From a checkpoint of a small multi-label audio tagger.
Model: 10.4M parameters, log mel input, arch conformer, norm rmsnorm, activation gelu, moe soft, num experts 8, layers 8.
Training: muon at rate 0.037, 6000 steps, batches of 64.
Data: trained on read English sentences (LibriTTS-R), 15625 training examples.
Rows from block 3 of a small multi-label audio tagger, named by matrix and row number. Rows with one number within an expert belong to one neuron, the router's apart. Each number is 200 + 40 x the weight over its row's rms, rounded and kept within 0 to 999. All counts start at 0.
Before each expert's rows are labels from the 100 clips, of 14976, where the router gives the expert most weight on average: "top examples" is what is common among them; "loudest band" is the band of the loudest frequency at the time of the peak. Only what is clearly more common there than usual is listed. The data: read English sentences (LibriTTS-R).
# router: slot weights (model.blocks.3.mlp.router.weight, 8x256, trained with AdamW), inputs 0-127
# up: expert up (model.blocks.3.mlp.up, 8x64x256), inputs 0-127
# down: expert down (model.blocks.3.mlp.down, 8x256x64, transposed), outputs 0-127

# expert 2
top examples: the word "she"
loudest band: 250 to 500 Hz; 2000 to 4000 Hz
router.2,203,160,227,158,215,174,171,225,224,199,272,210,145,209,215,211,270,237,183,188,178,234,242,170,211,215,173,234,243,221,192,203,200,216,209,297,198,191,250,240,169,174,266,219,201,240,193,241,265,186,271,218,194,242,173,205,245,123,266,245,165,234,196,257,221,172,155,216,163,199,210,160,237,271,204,154,117,169,139,224,272,180,203,225,183,175,138,210,211,178,145,196,187,138,193,202,222,210,219,229,231,240,190,199,259,194,208,212,180,239,165,138,236,262,174,181,180,273,199,247,168,253,142,176,169,274,215,239
up.0,240,250,141,200,108,200,200,200,200,224,200,217,203,200,200,190,200,204,194,200,157,207,200,194,199,219,199,200,198,139,198,197,268,200,172,253,206,200,204,202,203,172,200,200,191,148,206,231,200,102,200,205,200,198,244,201,186,116,233,240,200,196,106,196,171,200,199,201,200,199,200,381,198,202,200,299,307,187,201,199,199,275,200,237,200,200,200,203,190,174,23,200,200,200,200,258,200,200,200,174,75,199,174,171,202,200,204,200,165,194,200,198,200,200,201,200,200,201,200,200,199,200,200,203,200,200,200,201
down.0,197,207,200,200,189,220,200,200,200,195,52,201,200,169,361,215,292,200,200,210,200,200,30,200,200,211,200,200,177,200,200,214,210,114,188,200,165,0,212,200,200,200,175,199,200,120,209,200,200,193,193,200,168,200,200,230,185,200,230,223,201,200,223,200,257,200,224,246,140,200,190,200,198,200,200,176,200,191,211,143,277,200,156,205,143,211,215,158,195,200,203,196,240,200,175,255,198,207,193,152,209,200,200,223,196,253,218,211,209,200,224,196,203,193,191,270,153,200,229,209,237,200,155,196,200,242,241,200
up.1,209,200,0,200,156,198,208,201,200,200,212,213,160,200,200,252,200,211,198,200,185,200,332,200,200,198,200,212,204,164,136,138,201,179,187,205,203,266,200,235,199,68,198,200,99,37,201,201,200,154,204,319,203,200,207,216,201,182,155,276,207,188,79,200,211,197,193,200,200,203,193,245,200,200,200,283,185,198,201,200,259,348,200,199,198,200,201,200,200,215,103,203,200,199,194,199,200,200,200,210,195,200,130,200,183,200,200,200,164,200,200,108,200,198,200,200,200,200,216,200,132,203,164,260,168,200,200,200
down.1,178,183,200,200,204,205,200,200,200,151,272,199,200,150,243,319,280,200,200,180,200,200,122,200,200,200,200,200,247,200,200,185,200,220,129,200,223,0,217,224,200,200,197,199,200,176,261,200,200,198,147,200,200,200,200,195,201,200,204,252,200,200,148,200,245,200,201,240,162,200,82,216,213,200,200,138,200,237,159,98,227,200,160,198,169,200,183,182,198,200,200,216,171,200,229,253,221,163,184,209,225,200,250,141,214,204,214,256,197,200,163,200,205,198,209,218,175,221,180,240,191,200,141,180,200,226,188,195

# expert 6
top examples: the word "i"
loudest band: 500 to 1000 Hz
router.6,176,127,207,213,222,200,204,213,176,173,193,158,117,193,192,194,216,204,268,257,198,159,228,194,156,119,150,138,230,215,179,153,133,204,187,142,197,245,244,185,132,144,178,205,218,261,151,232,259,181,232,152,167,202,233,215,182,203,154,175,166,267,179,178,160,223,141,218,164,178,245,42,188,226,212,132,216,141,224,229,173,248,191,208,153,205,233,187,168,173,173,183,135,166,257,228,213,135,217,174,166,197,165,216,174,218,272,162,127,159,123,197,187,224,205,197,181,220,227,140,216,246,105,193,204,244,181,186
up.0,199,195,259,200,245,200,154,221,200,198,200,190,202,200,200,200,200,200,180,200,200,200,200,201,200,206,200,239,200,221,202,148,201,200,200,200,286,298,188,180,192,186,200,195,199,200,201,214,200,200,200,222,200,224,199,201,205,198,200,212,219,191,177,200,216,198,200,266,200,213,208,206,202,203,200,203,191,200,199,200,282,214,200,265,210,200,200,206,201,195,201,200,199,200,216,161,200,223,200,200,238,200,202,183,159,200,205,201,278,200,200,155,200,198,201,200,200,274,215,200,179,212,182,200,199,200,200,188
down.0,207,213,197,200,200,201,200,200,200,206,310,205,200,187,71,174,164,200,200,257,200,200,118,200,200,216,200,200,160,200,200,202,205,197,243,200,236,138,329,132,200,200,199,216,200,244,89,200,200,218,207,200,197,200,200,165,191,200,184,165,193,200,282,200,262,200,188,195,156,200,143,210,198,200,200,134,200,66,400,295,130,201,231,196,151,196,327,279,207,200,201,137,103,200,183,199,216,194,173,180,201,200,173,237,196,185,215,103,205,200,187,202,192,220,201,200,232,250,172,179,151,200,178,195,200,147,206,228
up.1,232,200,200,200,276,200,270,239,200,210,200,199,200,200,200,227,200,209,208,202,196,200,211,191,200,199,200,189,201,242,196,149,210,201,167,209,246,191,268,200,200,315,200,200,196,201,200,145,200,200,200,113,197,141,0,182,200,200,189,195,199,204,210,200,140,241,200,256,200,213,185,200,201,142,200,231,254,210,200,200,210,193,201,234,191,199,239,171,201,200,289,200,200,202,223,200,200,200,201,203,234,200,0,265,201,200,200,201,193,195,200,325,200,247,201,200,200,265,264,200,250,201,201,199,200,200,200,119
down.1,198,175,200,200,153,199,200,200,200,180,170,201,200,162,70,204,203,200,200,272,200,200,272,200,200,195,200,200,225,200,200,195,196,222,200,200,201,455,82,222,200,200,177,138,200,233,207,200,200,236,239,200,261,196,200,199,198,200,101,321,204,199,206,200,351,200,230,254,190,200,151,226,216,200,200,246,191,260,112,221,183,200,198,200,114,181,240,227,209,200,180,186,273,200,261,91,271,179,206,134,224,200,206,168,232,201,197,181,196,200,181,202,209,172,188,169,278,252,213,177,123,200,208,199,200,241,214,192

# expert 0
top examples: the word "the"; the word "of"
loudest band: 250 to 500 Hz
router.0,167,257,211,200,147,265,221,168,216,209,191,233,121,199,137,213,216,196,214,201,174,185,278,187,170,234,219,186,265,208,177,0,175,142,194,160,167,190,169,239,213,220,241,168,228,186,107,178,221,260,195,223,244,208,247,246,193,135,159,252,268,210,184,184,213,256,191,191,212,187,153,196,245,162,233,191,263,151,271,238,166,199,176,193,165,230,202,112,153,198,229,261,176,142,208,235,137,137,157,199,166,246,238,257,172,222,265,260,145,165,164,216,242,239,140,258,202,217,174,147,208,129,153,227,134,193,184,265
up.0,200,202,205,207,118,200,170,193,200,190,200,225,200,200,200,197,200,213,200,200,179,200,210,213,201,201,165,201,193,200,202,203,198,200,200,198,219,197,0,204,200,207,195,200,197,250,198,217,200,222,200,204,200,149,188,135,200,202,200,188,201,215,201,200,197,218,214,202,199,200,202,200,202,200,201,237,70,187,198,200,201,107,200,60,170,200,200,201,200,196,127,200,200,200,201,243,200,200,200,208,202,200,168,200,269,200,201,201,142,201,200,214,200,193,192,199,200,162,190,200,213,196,203,224,200,200,200,147
down.0,241,172,200,200,95,198,200,200,200,185,189,205,200,202,113,146,165,200,200,248,200,200,220,200,200,177,200,200,296,201,200,168,214,118,184,200,143,217,277,227,200,200,191,257,200,174,317,200,200,173,161,200,113,200,200,366,218,200,202,257,239,202,272,200,167,200,224,234,201,200,234,262,178,200,200,217,234,251,209,312,182,200,246,201,203,200,105,200,199,200,213,219,193,200,225,72,116,356,248,233,201,200,209,86,232,201,185,217,180,200,259,200,257,208,191,203,128,195,224,159,174,200,95,137,201,191,200,200
up.1,199,201,162,200,168,200,214,110,200,199,200,192,201,200,200,197,200,200,201,200,199,200,200,200,200,244,203,111,200,347,200,200,190,200,203,201,200,51,195,209,201,203,200,194,343,209,208,226,200,200,200,240,199,199,211,208,228,196,147,201,205,183,198,200,213,177,265,206,200,155,196,205,198,202,200,200,199,241,197,172,200,239,200,177,203,243,200,203,200,221,173,201,200,200,200,206,199,200,200,201,386,200,185,60,222,200,200,207,132,200,200,180,200,200,200,200,200,200,322,200,199,182,200,203,200,200,200,182
down.1,133,200,200,200,225,203,200,200,200,202,149,199,200,236,182,193,104,200,200,259,200,200,278,200,200,226,200,200,226,200,200,184,198,238,220,200,215,305,196,40,200,200,195,202,200,327,207,200,200,180,233,200,159,200,200,213,192,200,198,313,191,202,251,200,121,200,208,402,197,200,199,199,258,200,200,202,199,207,151,248,229,200,301,174,234,199,284,187,196,200,198,302,116,200,184,194,229,126,212,208,243,200,163,249,200,191,255,209,199,200,162,201,208,170,228,192,126,149,210,210,206,200,186,195,200,217,287,201

# expert 1
top examples: the word "with"
loudest band: 250 to 500 Hz
router.1,136,208,154,225,130,181,159,162,157,152,238,206,177,217,223,131,127,202,210,205,208,171,150,197,215,208,181,126,185,253,165,179,148,227,222,220,196,179,157,217,147,187,239,205,239,179,167,189,149,173,138,209,137,169,253,164,258,173,154,206,236,221,151,206,145,205,226,153,186,160,132,184,202,175,217,159,167,254,189,191,195,179,165,145,153,187,93,167,188,222,236,134,145,239,209,257,96,157,200,268,223,189,263,224,208,230,209,207,191,146,225,260,221,126,153,166,196,187,213,142,185,154,178,243,220,204,231,135
up.0,203,200,196,200,205,200,190,203,200,204,200,144,200,200,199,200,200,249,207,200,102,200,203,203,201,230,201,200,200,195,208,305,236,200,183,187,128,200,226,156,200,200,200,203,193,200,200,198,200,175,201,200,235,201,193,220,203,193,182,202,255,188,112,200,195,200,199,155,200,202,200,202,227,202,203,197,314,303,250,202,217,80,200,200,206,202,200,206,171,194,257,199,200,199,209,165,235,200,200,152,134,203,533,149,164,200,164,200,197,200,200,68,200,182,200,200,200,200,200,200,190,179,196,191,281,200,200,248
down.0,71,249,200,200,216,200,200,200,200,183,220,197,200,262,153,195,162,200,200,128,201,200,193,200,200,198,200,200,208,200,200,167,209,228,199,200,204,274,204,155,200,200,200,239,200,202,161,200,200,211,264,213,200,200,200,113,168,200,234,177,198,201,138,200,194,200,220,205,259,200,129,204,208,200,200,175,201,251,207,221,201,200,177,200,174,213,230,168,184,200,200,146,203,200,226,236,234,142,189,198,166,200,175,248,155,185,162,152,153,200,457,200,220,128,255,153,313,189,184,224,393,200,201,294,200,225,180,212
up.1,201,200,210,200,200,200,199,200,200,201,200,196,199,200,200,200,200,155,191,200,200,200,200,200,209,223,198,196,200,335,180,199,200,200,209,203,201,242,200,161,207,200,200,200,201,200,199,200,200,190,200,200,54,202,194,193,197,206,217,199,199,222,191,200,232,193,199,78,200,205,200,200,199,198,200,209,207,265,204,200,246,124,200,188,200,200,200,264,200,204,0,201,200,203,200,203,199,200,200,200,206,200,199,257,165,199,202,188,210,200,200,463,200,200,201,200,200,200,77,200,241,197,201,195,200,200,200,217
down.1,272,170,200,200,176,193,200,200,200,229,118,207,200,171,84,216,238,200,200,172,200,200,67,200,200,217,200,200,162,200,200,216,195,163,273,200,236,106,172,301,200,200,193,218,200,273,222,200,200,231,243,200,218,200,200,188,201,200,189,229,206,198,233,200,213,200,200,246,240,200,170,199,242,200,200,223,200,211,100,225,211,200,203,199,205,191,273,165,211,200,206,185,272,200,192,206,208,239,181,197,205,200,227,270,197,239,112,191,207,200,367,198,200,249,196,233,203,187,233,220,143,200,217,117,200,205,214,199