{"arch": "conformer", "model": "multi-label audio tagger", "dataset": "read English sentences (LibriTTS-R)", "train_examples": 15625, "gain_aug_db": 10, "n_mels": 80, "hop_length": 160, "input": "log_mel", "spec_augment": false, "win_length": 512, "norm": "rmsnorm", "hidden_act": "gelu", "mlp_ratio": 4, "head_dim": 64, "fused_qkv": false, "qk_norm": true, "layer_scale_init": 0.1, "inner_norm": false, "moe": "soft", "drop_path": 0.05, "num_experts": 8, "moe_every": 1, "expert_mlp_ratio": 0.25, "slots_per_expert": 1, "shared_expert": false, "subsampling": 4, "layers": 8, "width": 256, "positions": "rope", "kernel_size": 9, "num_labels": 200, "mixing": "mixup", "residual_init": "none", "optimizer": "muon", "muon_scale": "spectral", "learning_rate": 0.037, "momentum": 0.95, "nesterov": true, "orthogonalizer": "polar_express", "adamw_lr_other_params": 0.0023, "max_grad_norm": 1.0, "l1_shrink": 0.01, "max_steps": 6000, "batch_size": 64, "epochs": 24.6, "lr_schedule": "step", "warmup_steps": 180, "weight_decay": 0.05, "adamw_weight_decay_other_params": 0.05}
Rows from block 4 of a small multi-label audio tagger, named by matrix and row number. Rows with one number within an expert belong to one neuron, the router's apart. Each number is 500 + 40 x the weight over its row's rms, rounded and kept within 0 to 999. All counts start at 0. Numbers have three digits each. After the name is the row's rms in percent of the matrix's.
Before each expert's rows are labels from the 100 clips, of 14976, where the router gives the expert most weight on average: "top examples" is what is common among them; "loudest band" is the band of the loudest frequency at the time of the peak. Only what is clearly more common there than usual is listed. The data: read English sentences (LibriTTS-R).
# router: slot weights (model.blocks.4.mlp.router.weight, 8x256, trained with AdamW), inputs 0-255
# up: expert up (model.blocks.4.mlp.up, 8x64x256), inputs 0-255
# down: expert down (model.blocks.4.mlp.down, 8x256x64, transposed), outputs 0-255

# expert 6
top examples: the word "mr"
loudest band: 4000 to 8000 Hz
router.6 100:585490454517467511549472538510458503578501550463490519465473403565482505453488539446467546543502472405553510489495404504505459461600508466564519485544443526510463513459544498470505468534570463517546528487497514453560433425480525453490467505454489546474514515505490439479558507473493498483479456427451483503544463547511537503494477578510509487472489430498496492461477589499470587458492483528501444549564542408516573497496495520504586512468495473468429485497464546538526480479448462497529528484462477445535473552541487522450489444515505535493482530511544591441504604473506522471483471479507532498504521506520513464453560482424514480478524493449501493520502504530546439626489470521435492451545511537514512636509457469519559557452438468525489477513485522494557560487485493
up.0 069:500504499512500500501500500501500501497500527511499517499500508500443500524496505522502502498632502504487425380506511500500484333499521537502488500490500497499500484500357501483497481515536500495497500502500500500527500528500492503501432500501737499500501478500510500488404502500500500483500492503477498500500500373500501500508616503500500500506500501505555501520514499511611500500494500500498554454500586436491504502499497502516480500507500493494497503500480501471502499498500500500502374500500502498501498524497500500500500501459500507437363500507500517507496501501502502500546500499500502722500501497500499534515581498507500500500500533500515507522517507498689507500500498499468507566502354540514500510501500500438499524500500501500500498500501497454496500526500499
down.0 084:474513558500493500498404500500558489446487573499510489497500543500478499499428559500500500505513480461500481530592530500557500533532494538497514445500501500454500499500498500449556512513491500544500500500500435529500493500500500500494523611500500459549500500530500499500500453614360500557491456511543486499500500432500516504500497486500498499500507407500551533280502442391500566512500520507501506520500500491500495467500515532505496500497525500500560502507445423545489500500501556500500493616444500500493500515509468500506561500500454506585505500500488520484499487492494511551506504500448500502529500500416613465500506526500500405477500500458515500500537518408472551684498508500574500496507503522500610473498549578500513500500514500545561508500502500415500494478418500

# expert 1
top examples: the word "they"
loudest band: 500 to 1000 Hz
router.1 107:505545484494490471510456491476517507525508571485492511516522463530509464421451457486435479502517523541518515524467498474468451463514499565553434537499524510473440485476532548511516526551478472573477461543541461523472457471500478466462484510465446473484588569514446508594443466412548553520455406479463462463477538515496435419436438484568516509525499445452483468457581555444481436480459550479487504503535532461497589536452527456554525470598507465482494557494456492457537562468440494500431491405546537523495463508559525563506488565528461519477455542522518557521466487488543438506463461550558464511507508521496462489519482502523463477434466438477462561423462487496524454508481525503490406481535530466478502505474526499427479551424541482585417485507488550534492470492579474
up.0 086:499469506500508500498500500498500493500500493479501497500500500500417500500543501501500483500576528514417500594503499492501609501481453498500486500500498503500502489500503521491540531483391500556510499512499499500610501422500498475501500499547497487499584500500504500677507487500500500532500501500500504500504499499500500500437435500880500500505500500500510500495483500524515500500499525508506500501500489500592530525519477501500500543500494500504500489498498500532500500500500499500508342500500501500500432501504500487500486500508500500500501500503500497500499499503413500498489501499500500485494480500500499501515472500500500500500500444500495501668604509450505500500495491505541511495500593527499500500500500500625537499500500501500500500493500501500505500487503483
down.0 086:469503509501501500464464500500500500436505490499509637500500445500512508499407476500507503448525454506500495504407392500477500475657528486498499456524499500451505505515522500445582515497566500421500500511500508501500481500500500500424474505500500453471500500504496500500500501506483500402280345476587508500500500519500470517500540501500523465489518544500440486463569412549500572457500500430454498554500500625508531451500507509496510500497516500501504525498502537502601500500611550500500530497474496500493524440544471500507489500500447505523524500500500500488533502502487543481539431500492499502481500500502497496500477508500500583516495500496508500500537477434417506498491500499507500485649499538495520484505537417500499500500461500525487604500514500522500515494596499

# expert 7
top examples: the word "should"; the word "you"; the word "we"; the word "she"
loudest band: 2000 to 4000 Hz
router.7 090:512480554506501504547466470488473496535509555457491538514471522506506486476474471421491546563523416467515477515501460474421391522521481557527512444543511467501439454494521412558463476572513529500479427493523491468387544545492438401493428469475542520476479454485447462513491501512479529502522443493498536494529495525545521447496499485481460482547464511577479528474509430524464544533444564491451501504528525503467484449615558502513459455508575515510442507521482467447505546431539528484490449482495468495480514495508510505515559462535511527490469449544470479548457438473466477548489420522512550440506457492429492471475473481402507510504539525469546554440461497416578439508485462488496519544515404567461538526485489538446473434453505584527455401459481479514545576491489516
up.0 099:500461467500498500500499500498500455500500489483500498500500500500626500500332518498503692499447485527508505500568485500506498500500500419473723500507507500496500534486493501498412484511493500497487500548500508500514548459500499492521495500499496500509506497530497500511506482501500500441500468500515461500422502502500500500499501500511500500457500499500584501494499501484496500500500492523474470528500476497501496524489583501492499500493569482499500496478501505502500500500589500500573495500521606500660336491499500476500508493502500500499496500477500487499518479500500432507500500498500500497501500496500503489469499500497500500500500493500499506523480579335658493500502500499495533532493473502531500499478500499495275495500500500503490500507500505499511499505502498
down.0 110:487505453500504500532517500500543504493500484499515493496500511500453500499592427500572500486520500534500490540405499500474500489503520496499500477501502500500500551523510500456544557492534500499500500500500502505500508500500500500495507488500500458608500500499500500500500519396502500412472551523381466500500500497500480461502484504500501503503562498500495485445570546541500547626500442505506490466500500492500487509500500503500464500501487500500488471357506499512471500500502396500500444536496500500496508434533439500340502500500502528507329500500504511497506457501470417471499560500449500503447500500528479503500472509507500651469491500573418500500521504650680571607501500502516500506529498512484549467499431430500496500500447500473470496500451500564500561494503500