config.toml
model = "multi-label audio tagger"
dataset = "read English sentences (LibriTTS-R)"
train_examples = 15625
gain_aug_db = 10
n_mels = 80
hop_length = 160
input = "log_mel"
spec_augment = false
win_length = 512
arch = "conformer"
norm = "rmsnorm"
activation = "gelu"
mlp_ratio = 4
head_dim = 64
fused_qkv = false
qk_norm = true
layer_scale_init = 0.1
inner_norm = false
moe = "soft"
drop_path = 0.05
num_experts = 8
moe_every = 1
expert_mlp_ratio = 0.25
slots_per_expert = 1
shared_expert = false
subsampling = 4
layers = 8
width = 256
positions = "rope"
kernel_size = 9
num_labels = 200
mixing = "mixup"
residual_init = "none"
optimizer = "muon"
muon_scale = "spectral"
lr = 0.037
momentum = 0.95
nesterov = true
orthogonalizer = "polar_express"
adamw_lr_other_params = 0.0023
grad_clip = 1.0
l1_shrink = 0.01
steps = 6000
batch_size = 64
epochs = 24.6
lr_schedule = "step"
warmup_steps = 180
weight_decay = 0.05
adamw_weight_decay_other_params = 0.05
Rows from block 5 of a small multi-label audio tagger, named by matrix and row number. Rows with one number belong to one neuron. Each number is 128 + 32 x the weight over its row's rms, rounded and kept within 0 to 255. All counts start at 0. Numbers have three digits each.
After each neuron's rows are labels from the 100 clips, of 14976, where the neuron reaches its highest value: "loudest" is the band of the loudest frequency at the time of the peak; "strongest on" is what is common among them. Only what is clearly more common there than usual is listed. The data: read English sentences (LibriTTS-R).
# fc1: first MLP up (model.blocks.5.ff1.fc1.weight, 1024x256), inputs 172-255
# fc2: first MLP down (model.blocks.5.ff1.fc2.weight, 256x1024, transposed), outputs 172-255

fc1.433:128104128128128128128128128128128128128128128128157128104128128128128093128101229132123134128128128235128128052106128092128198128128128128128128128128192128128128122117128020114128128139127128128128128128136112128128239113105128147128125128128052112128
fc2.433:128128128128128128128128128000128128128128128128128128128128128128128128128128128128128128128128128128128128128128128128128128128128128128128128128128128128128128128128128128128128128128128128128128128128128128128128128128128128128128128128128128128128
loudest: 2000 to 4000 Hz
strongest on: the word "she"

fc1.642:159152088120132128123130184178128147128126142166129120093131143106127154128123172157117128159125115163106171128113038142106127092126123099113083087088065122127128128128128123171185142097116115130138137197130105128128110112241139141189128128055127127130
fc2.642:127128128127128128129107128128118128207128128128128128128128127128128128104128128128128128133109133128128128128128128128127128128128128127128123131255128128128128128127128125128128121139128128128127129185127128128128128178128129130129128130128127128128
loudest: 250 to 500 Hz
strongest on: the word "i"; the word "could"; the word "not"

fc1.180:128100177096109114136129199137129138097124116118113115109086117099134134104128095255151122162154103090141143145119117129129231108130235150130080158158127177094128141127174148124107124091115124130181128105170135129111131122152206148104116102150176110093
fc2.180:207130128128128127129126118137127127128129129147128128255128018192128136232127128128128128128128052128130128128128025128128128129079137130128124128191128128129128111127007164128128255122128128117130126127074128130092118170128110128130128103128131123128
loudest: 250 to 500 Hz
strongest on: the word "if"

fc1.75:126108129113132122126118136164121128098119186102164129101126124126178120214112132131126105138120074138140158124113108061165133174040079139140123151218124141121128153161105150137104152140130119188109119103116168147166127118155120132077112121127122094124
fc2.75:155128129137128128191128146255129129128128151093128215255128113127128128133125128021117128128128158128114128097128255129128128152128128120128131127130133127195128128120127128128128126128128143127130255100128132128091130126128128128129130128128117128128
loudest: 500 to 1000 Hz
strongest on: the word "the"

fc1.143:139172086147140087153073143153136128124130105146123159093124199140168032047136138123096115122150133123069106112127128091095160082127157150144128115127084107122128255157128117085075137144118111112115127131119128129067125069133128124129096128098139129127
fc2.143:128128128128128154126143128129128128128058128128128131255128127129128168128142144128128128164128128127142128129128128127128128197130128128135129129129128128113128096130128000128126181130128130128128040129129128128075082115128128128128122127128129128128
loudest: 250 to 500 Hz
strongest on: the word "i"; the word "you"; the word "will"

fc1.715:128133127041155121132119125129157108137092094124129127120057097148142120126143166157121092155088114131128171134118116083092126098140151130124120132127156156076128105153141071149128187105138125205118103047128139158219159117124183107160065089108145121122
fc2.715:128128129130128187124114083128113128128127125119128136139140128128205128139128125128110129124128147127104128128128128094103128193129128125128063124135079135107128176140128124128135127131128125129128045099107129130125128125128128127120127106128128125128
loudest: 250 to 500 Hz
strongest on: the word "was"; the word "he"

fc1.637:128128128173043128128103160134132119129150133128128141085128128107128128134052128112131128128195139176128161120128128106128150128128199115128131119128128128149128128128097128147136128160052002128155128093124133128108128117074084189128220128145128128128
fc2.637:128128128128128128128128136128128128128129128131128128128126128127128127128128130128129128128128129128128128128128128127128128126127130129128128129128128128128128128128128128128128128127124128128127128127128128128129128128128128129128130128128127128128
loudest: 250 to 500 Hz
strongest on: voice: female

fc1.317:125189046081094158098120119155097127113130051117127156051134186115128128132119116054129123114103136140142072186128132143130142207167104128143070055144127128091128110112175152157151070107114131119102123125096128142183106083142142135099162147120122137044
fc2.317:113128128146128101131129128135128128128153128127128124255140135128128128128132144128080128118128131128128128169128128128128128128128127130128101124128128128154128130128128071128128129128128117128070127135129128128126131128128086128128128128128127120128
loudest: 250 to 500 Hz
strongest on: the word "if"; the word "it"

fc1.16:145105116150230093182103167148084128124225150082112116123132127061121149127123127114118102128117105137092078145184126146125079073144182118145128146098134119105128063183112111129203119117138159100074154101127100127140131145081124136145069116157135167106
fc2.16:128088128126128255125125111132129130128128129139128094128128004132128134128129130121143128128128129128128128110128127127137128000115114126128128128123129128107128120123122128128144124127122155135128094190126128128128000127128122128116079013128129128130
loudest: 250 to 500 Hz
strongest on: the word "was"; the word "she"

fc1.227:129118100196128128081128128121124053131122122128121092097136128173114116123127099102139146195165117127153054128126128121128032132164152050128129130126145128128128151165152127109129116165128130128152157177119129218128128166112137132128041118077196128128
fc2.227:128128128115128128128130129128128128128128127128128128128128128129128128128128128128127128128128147129129128128128128128126128130128127124128128128128128128128128128129128128128129128128128128129128128128127128128128128127128137129128255128127127128128
loudest: 250 to 500 Hz
strongest on: the word "you"

fc1.664:130119130128122128091128141070194126107117128110175131087136187171132130082157198097116132131106131210189112131135117103126126146138062152114210132128199123121128082120156145143129109114119086184110131128137136126179094213076180136070134133106141125149
fc2.664:164121163129128125044142127200139128128127119128128122128128128118128128135129115128130130255128181128140128128128130129128128131128129228128128136129137092121128128127128127128128119129128133128128128109127130128128127120128127127110134129130145128128
loudest: 500 to 1000 Hz
strongest on: the word "right"

fc1.700:149049222100113157120099094121129128126140172148129120006129130042130115170098084038127138115154135169185148141128129129116191200168128082110122172172064126101128101158092165130154124142171115127108146171166129126128125135121178116116029123124132120197
fc2.700:128132128013128140116220128076128128128138128128128127255128132128128128028128110128129128128128103128132128146128128128127128128128128128060151128128128128213128165124165128128129140128128127128163125128125128128157127131128130126128129123128134048045
loudest: 1000 to 2000 Hz; 500 to 1000 Hz
strongest on: voice: female; the word "i"

fc1.165:122172112102127129076104157129137099204078130160110133098130160101065117134123182125127132120049153174146143156116122122096131104117127071118114176136128157079128128125114118123105147133175099142116158149057128149080148122106132095170146128107089114124
fc2.165:128123129127128125130052126128129128128130128021128156127128128112128129128136128128077127127128105128102128130103126116127128071137128153128128127129163128180128113128129212128126125131128125128128125129021096128128129180128128128088129128128127234128
loudest: 500 to 1000 Hz
strongest on: voice: female

fc1.169:128115174128128128127148150128193128198128155128072127085147084128146120128169128172099153128164095128156128128133139097150150128069126128199173193128170128128128146129146128124120145166126164067146151124038077128174128069092136138174184148137094046086
fc2.169:126128128118128128146133132127128128049128129016128128128131129128128128127127128127129127128128148125129128128128076128255128129128129128128127129128122131128128124127129128128128127131128128138125117128128133128128129138128128130128126127125127073128
loudest: 2000 to 4000 Hz
strongest on: the word "was"; the word "she"; the word "he"

fc1.325:136125125249205099136129091135153131109131125117156134107151130115119124184197162057190122139117144128090121101066143128097127058083036132100107134158119127052128067128072130110163124121155163130141163146095098125127136128147128112142124166139121095081
fc2.325:127127128225128161130135141128133128128130128118128105139127128082128134129133127115136129121128123128092128228128128129127128124147128127128133133129135128198128141124128129128128117129128126129126128124077128128078167128128130128255151152120120128128
loudest: 500 to 1000 Hz
strongest on: the word "but"

fc1.599:115059126206171109158111114118158124160120133136124076109144165128131117106118117087113130232152090089130124105187127117158127058143120112169092189151137136118128223109126123091122141127066121112095176127116128130135119121186178134119122166122127139172
fc2.599:128128128128128128117128124092134128128000125124128132127171171128128128129127122128128128024128132128132128145128123128127128127128092134128128136112128128199128140127128132128128135128128137125124128100209128128141100127128108127128145129128131175171
loudest: 4000 to 8000 Hz
strongest on: the word "she"; the word "her"

fc1.298:115204135084127092169173128152117130128183177091151116131136086138135052079153111160134126116089074114168137115087141157126128126227155111156122132144171131157128133140085171162000107135131123125127105120213130100147137167165224176210083123144141151078
fc2.298:134115127000128128127116128145212127128128119128128128128129124142128128067128128039128127136128127131111128126128128126118128102121128128128129131126128129128128123128097134128127140126128134135128128183140128128128128128128128129119166097124184129128
loudest: 250 to 500 Hz
strongest on: the word "i"; the word "you"; the word "will"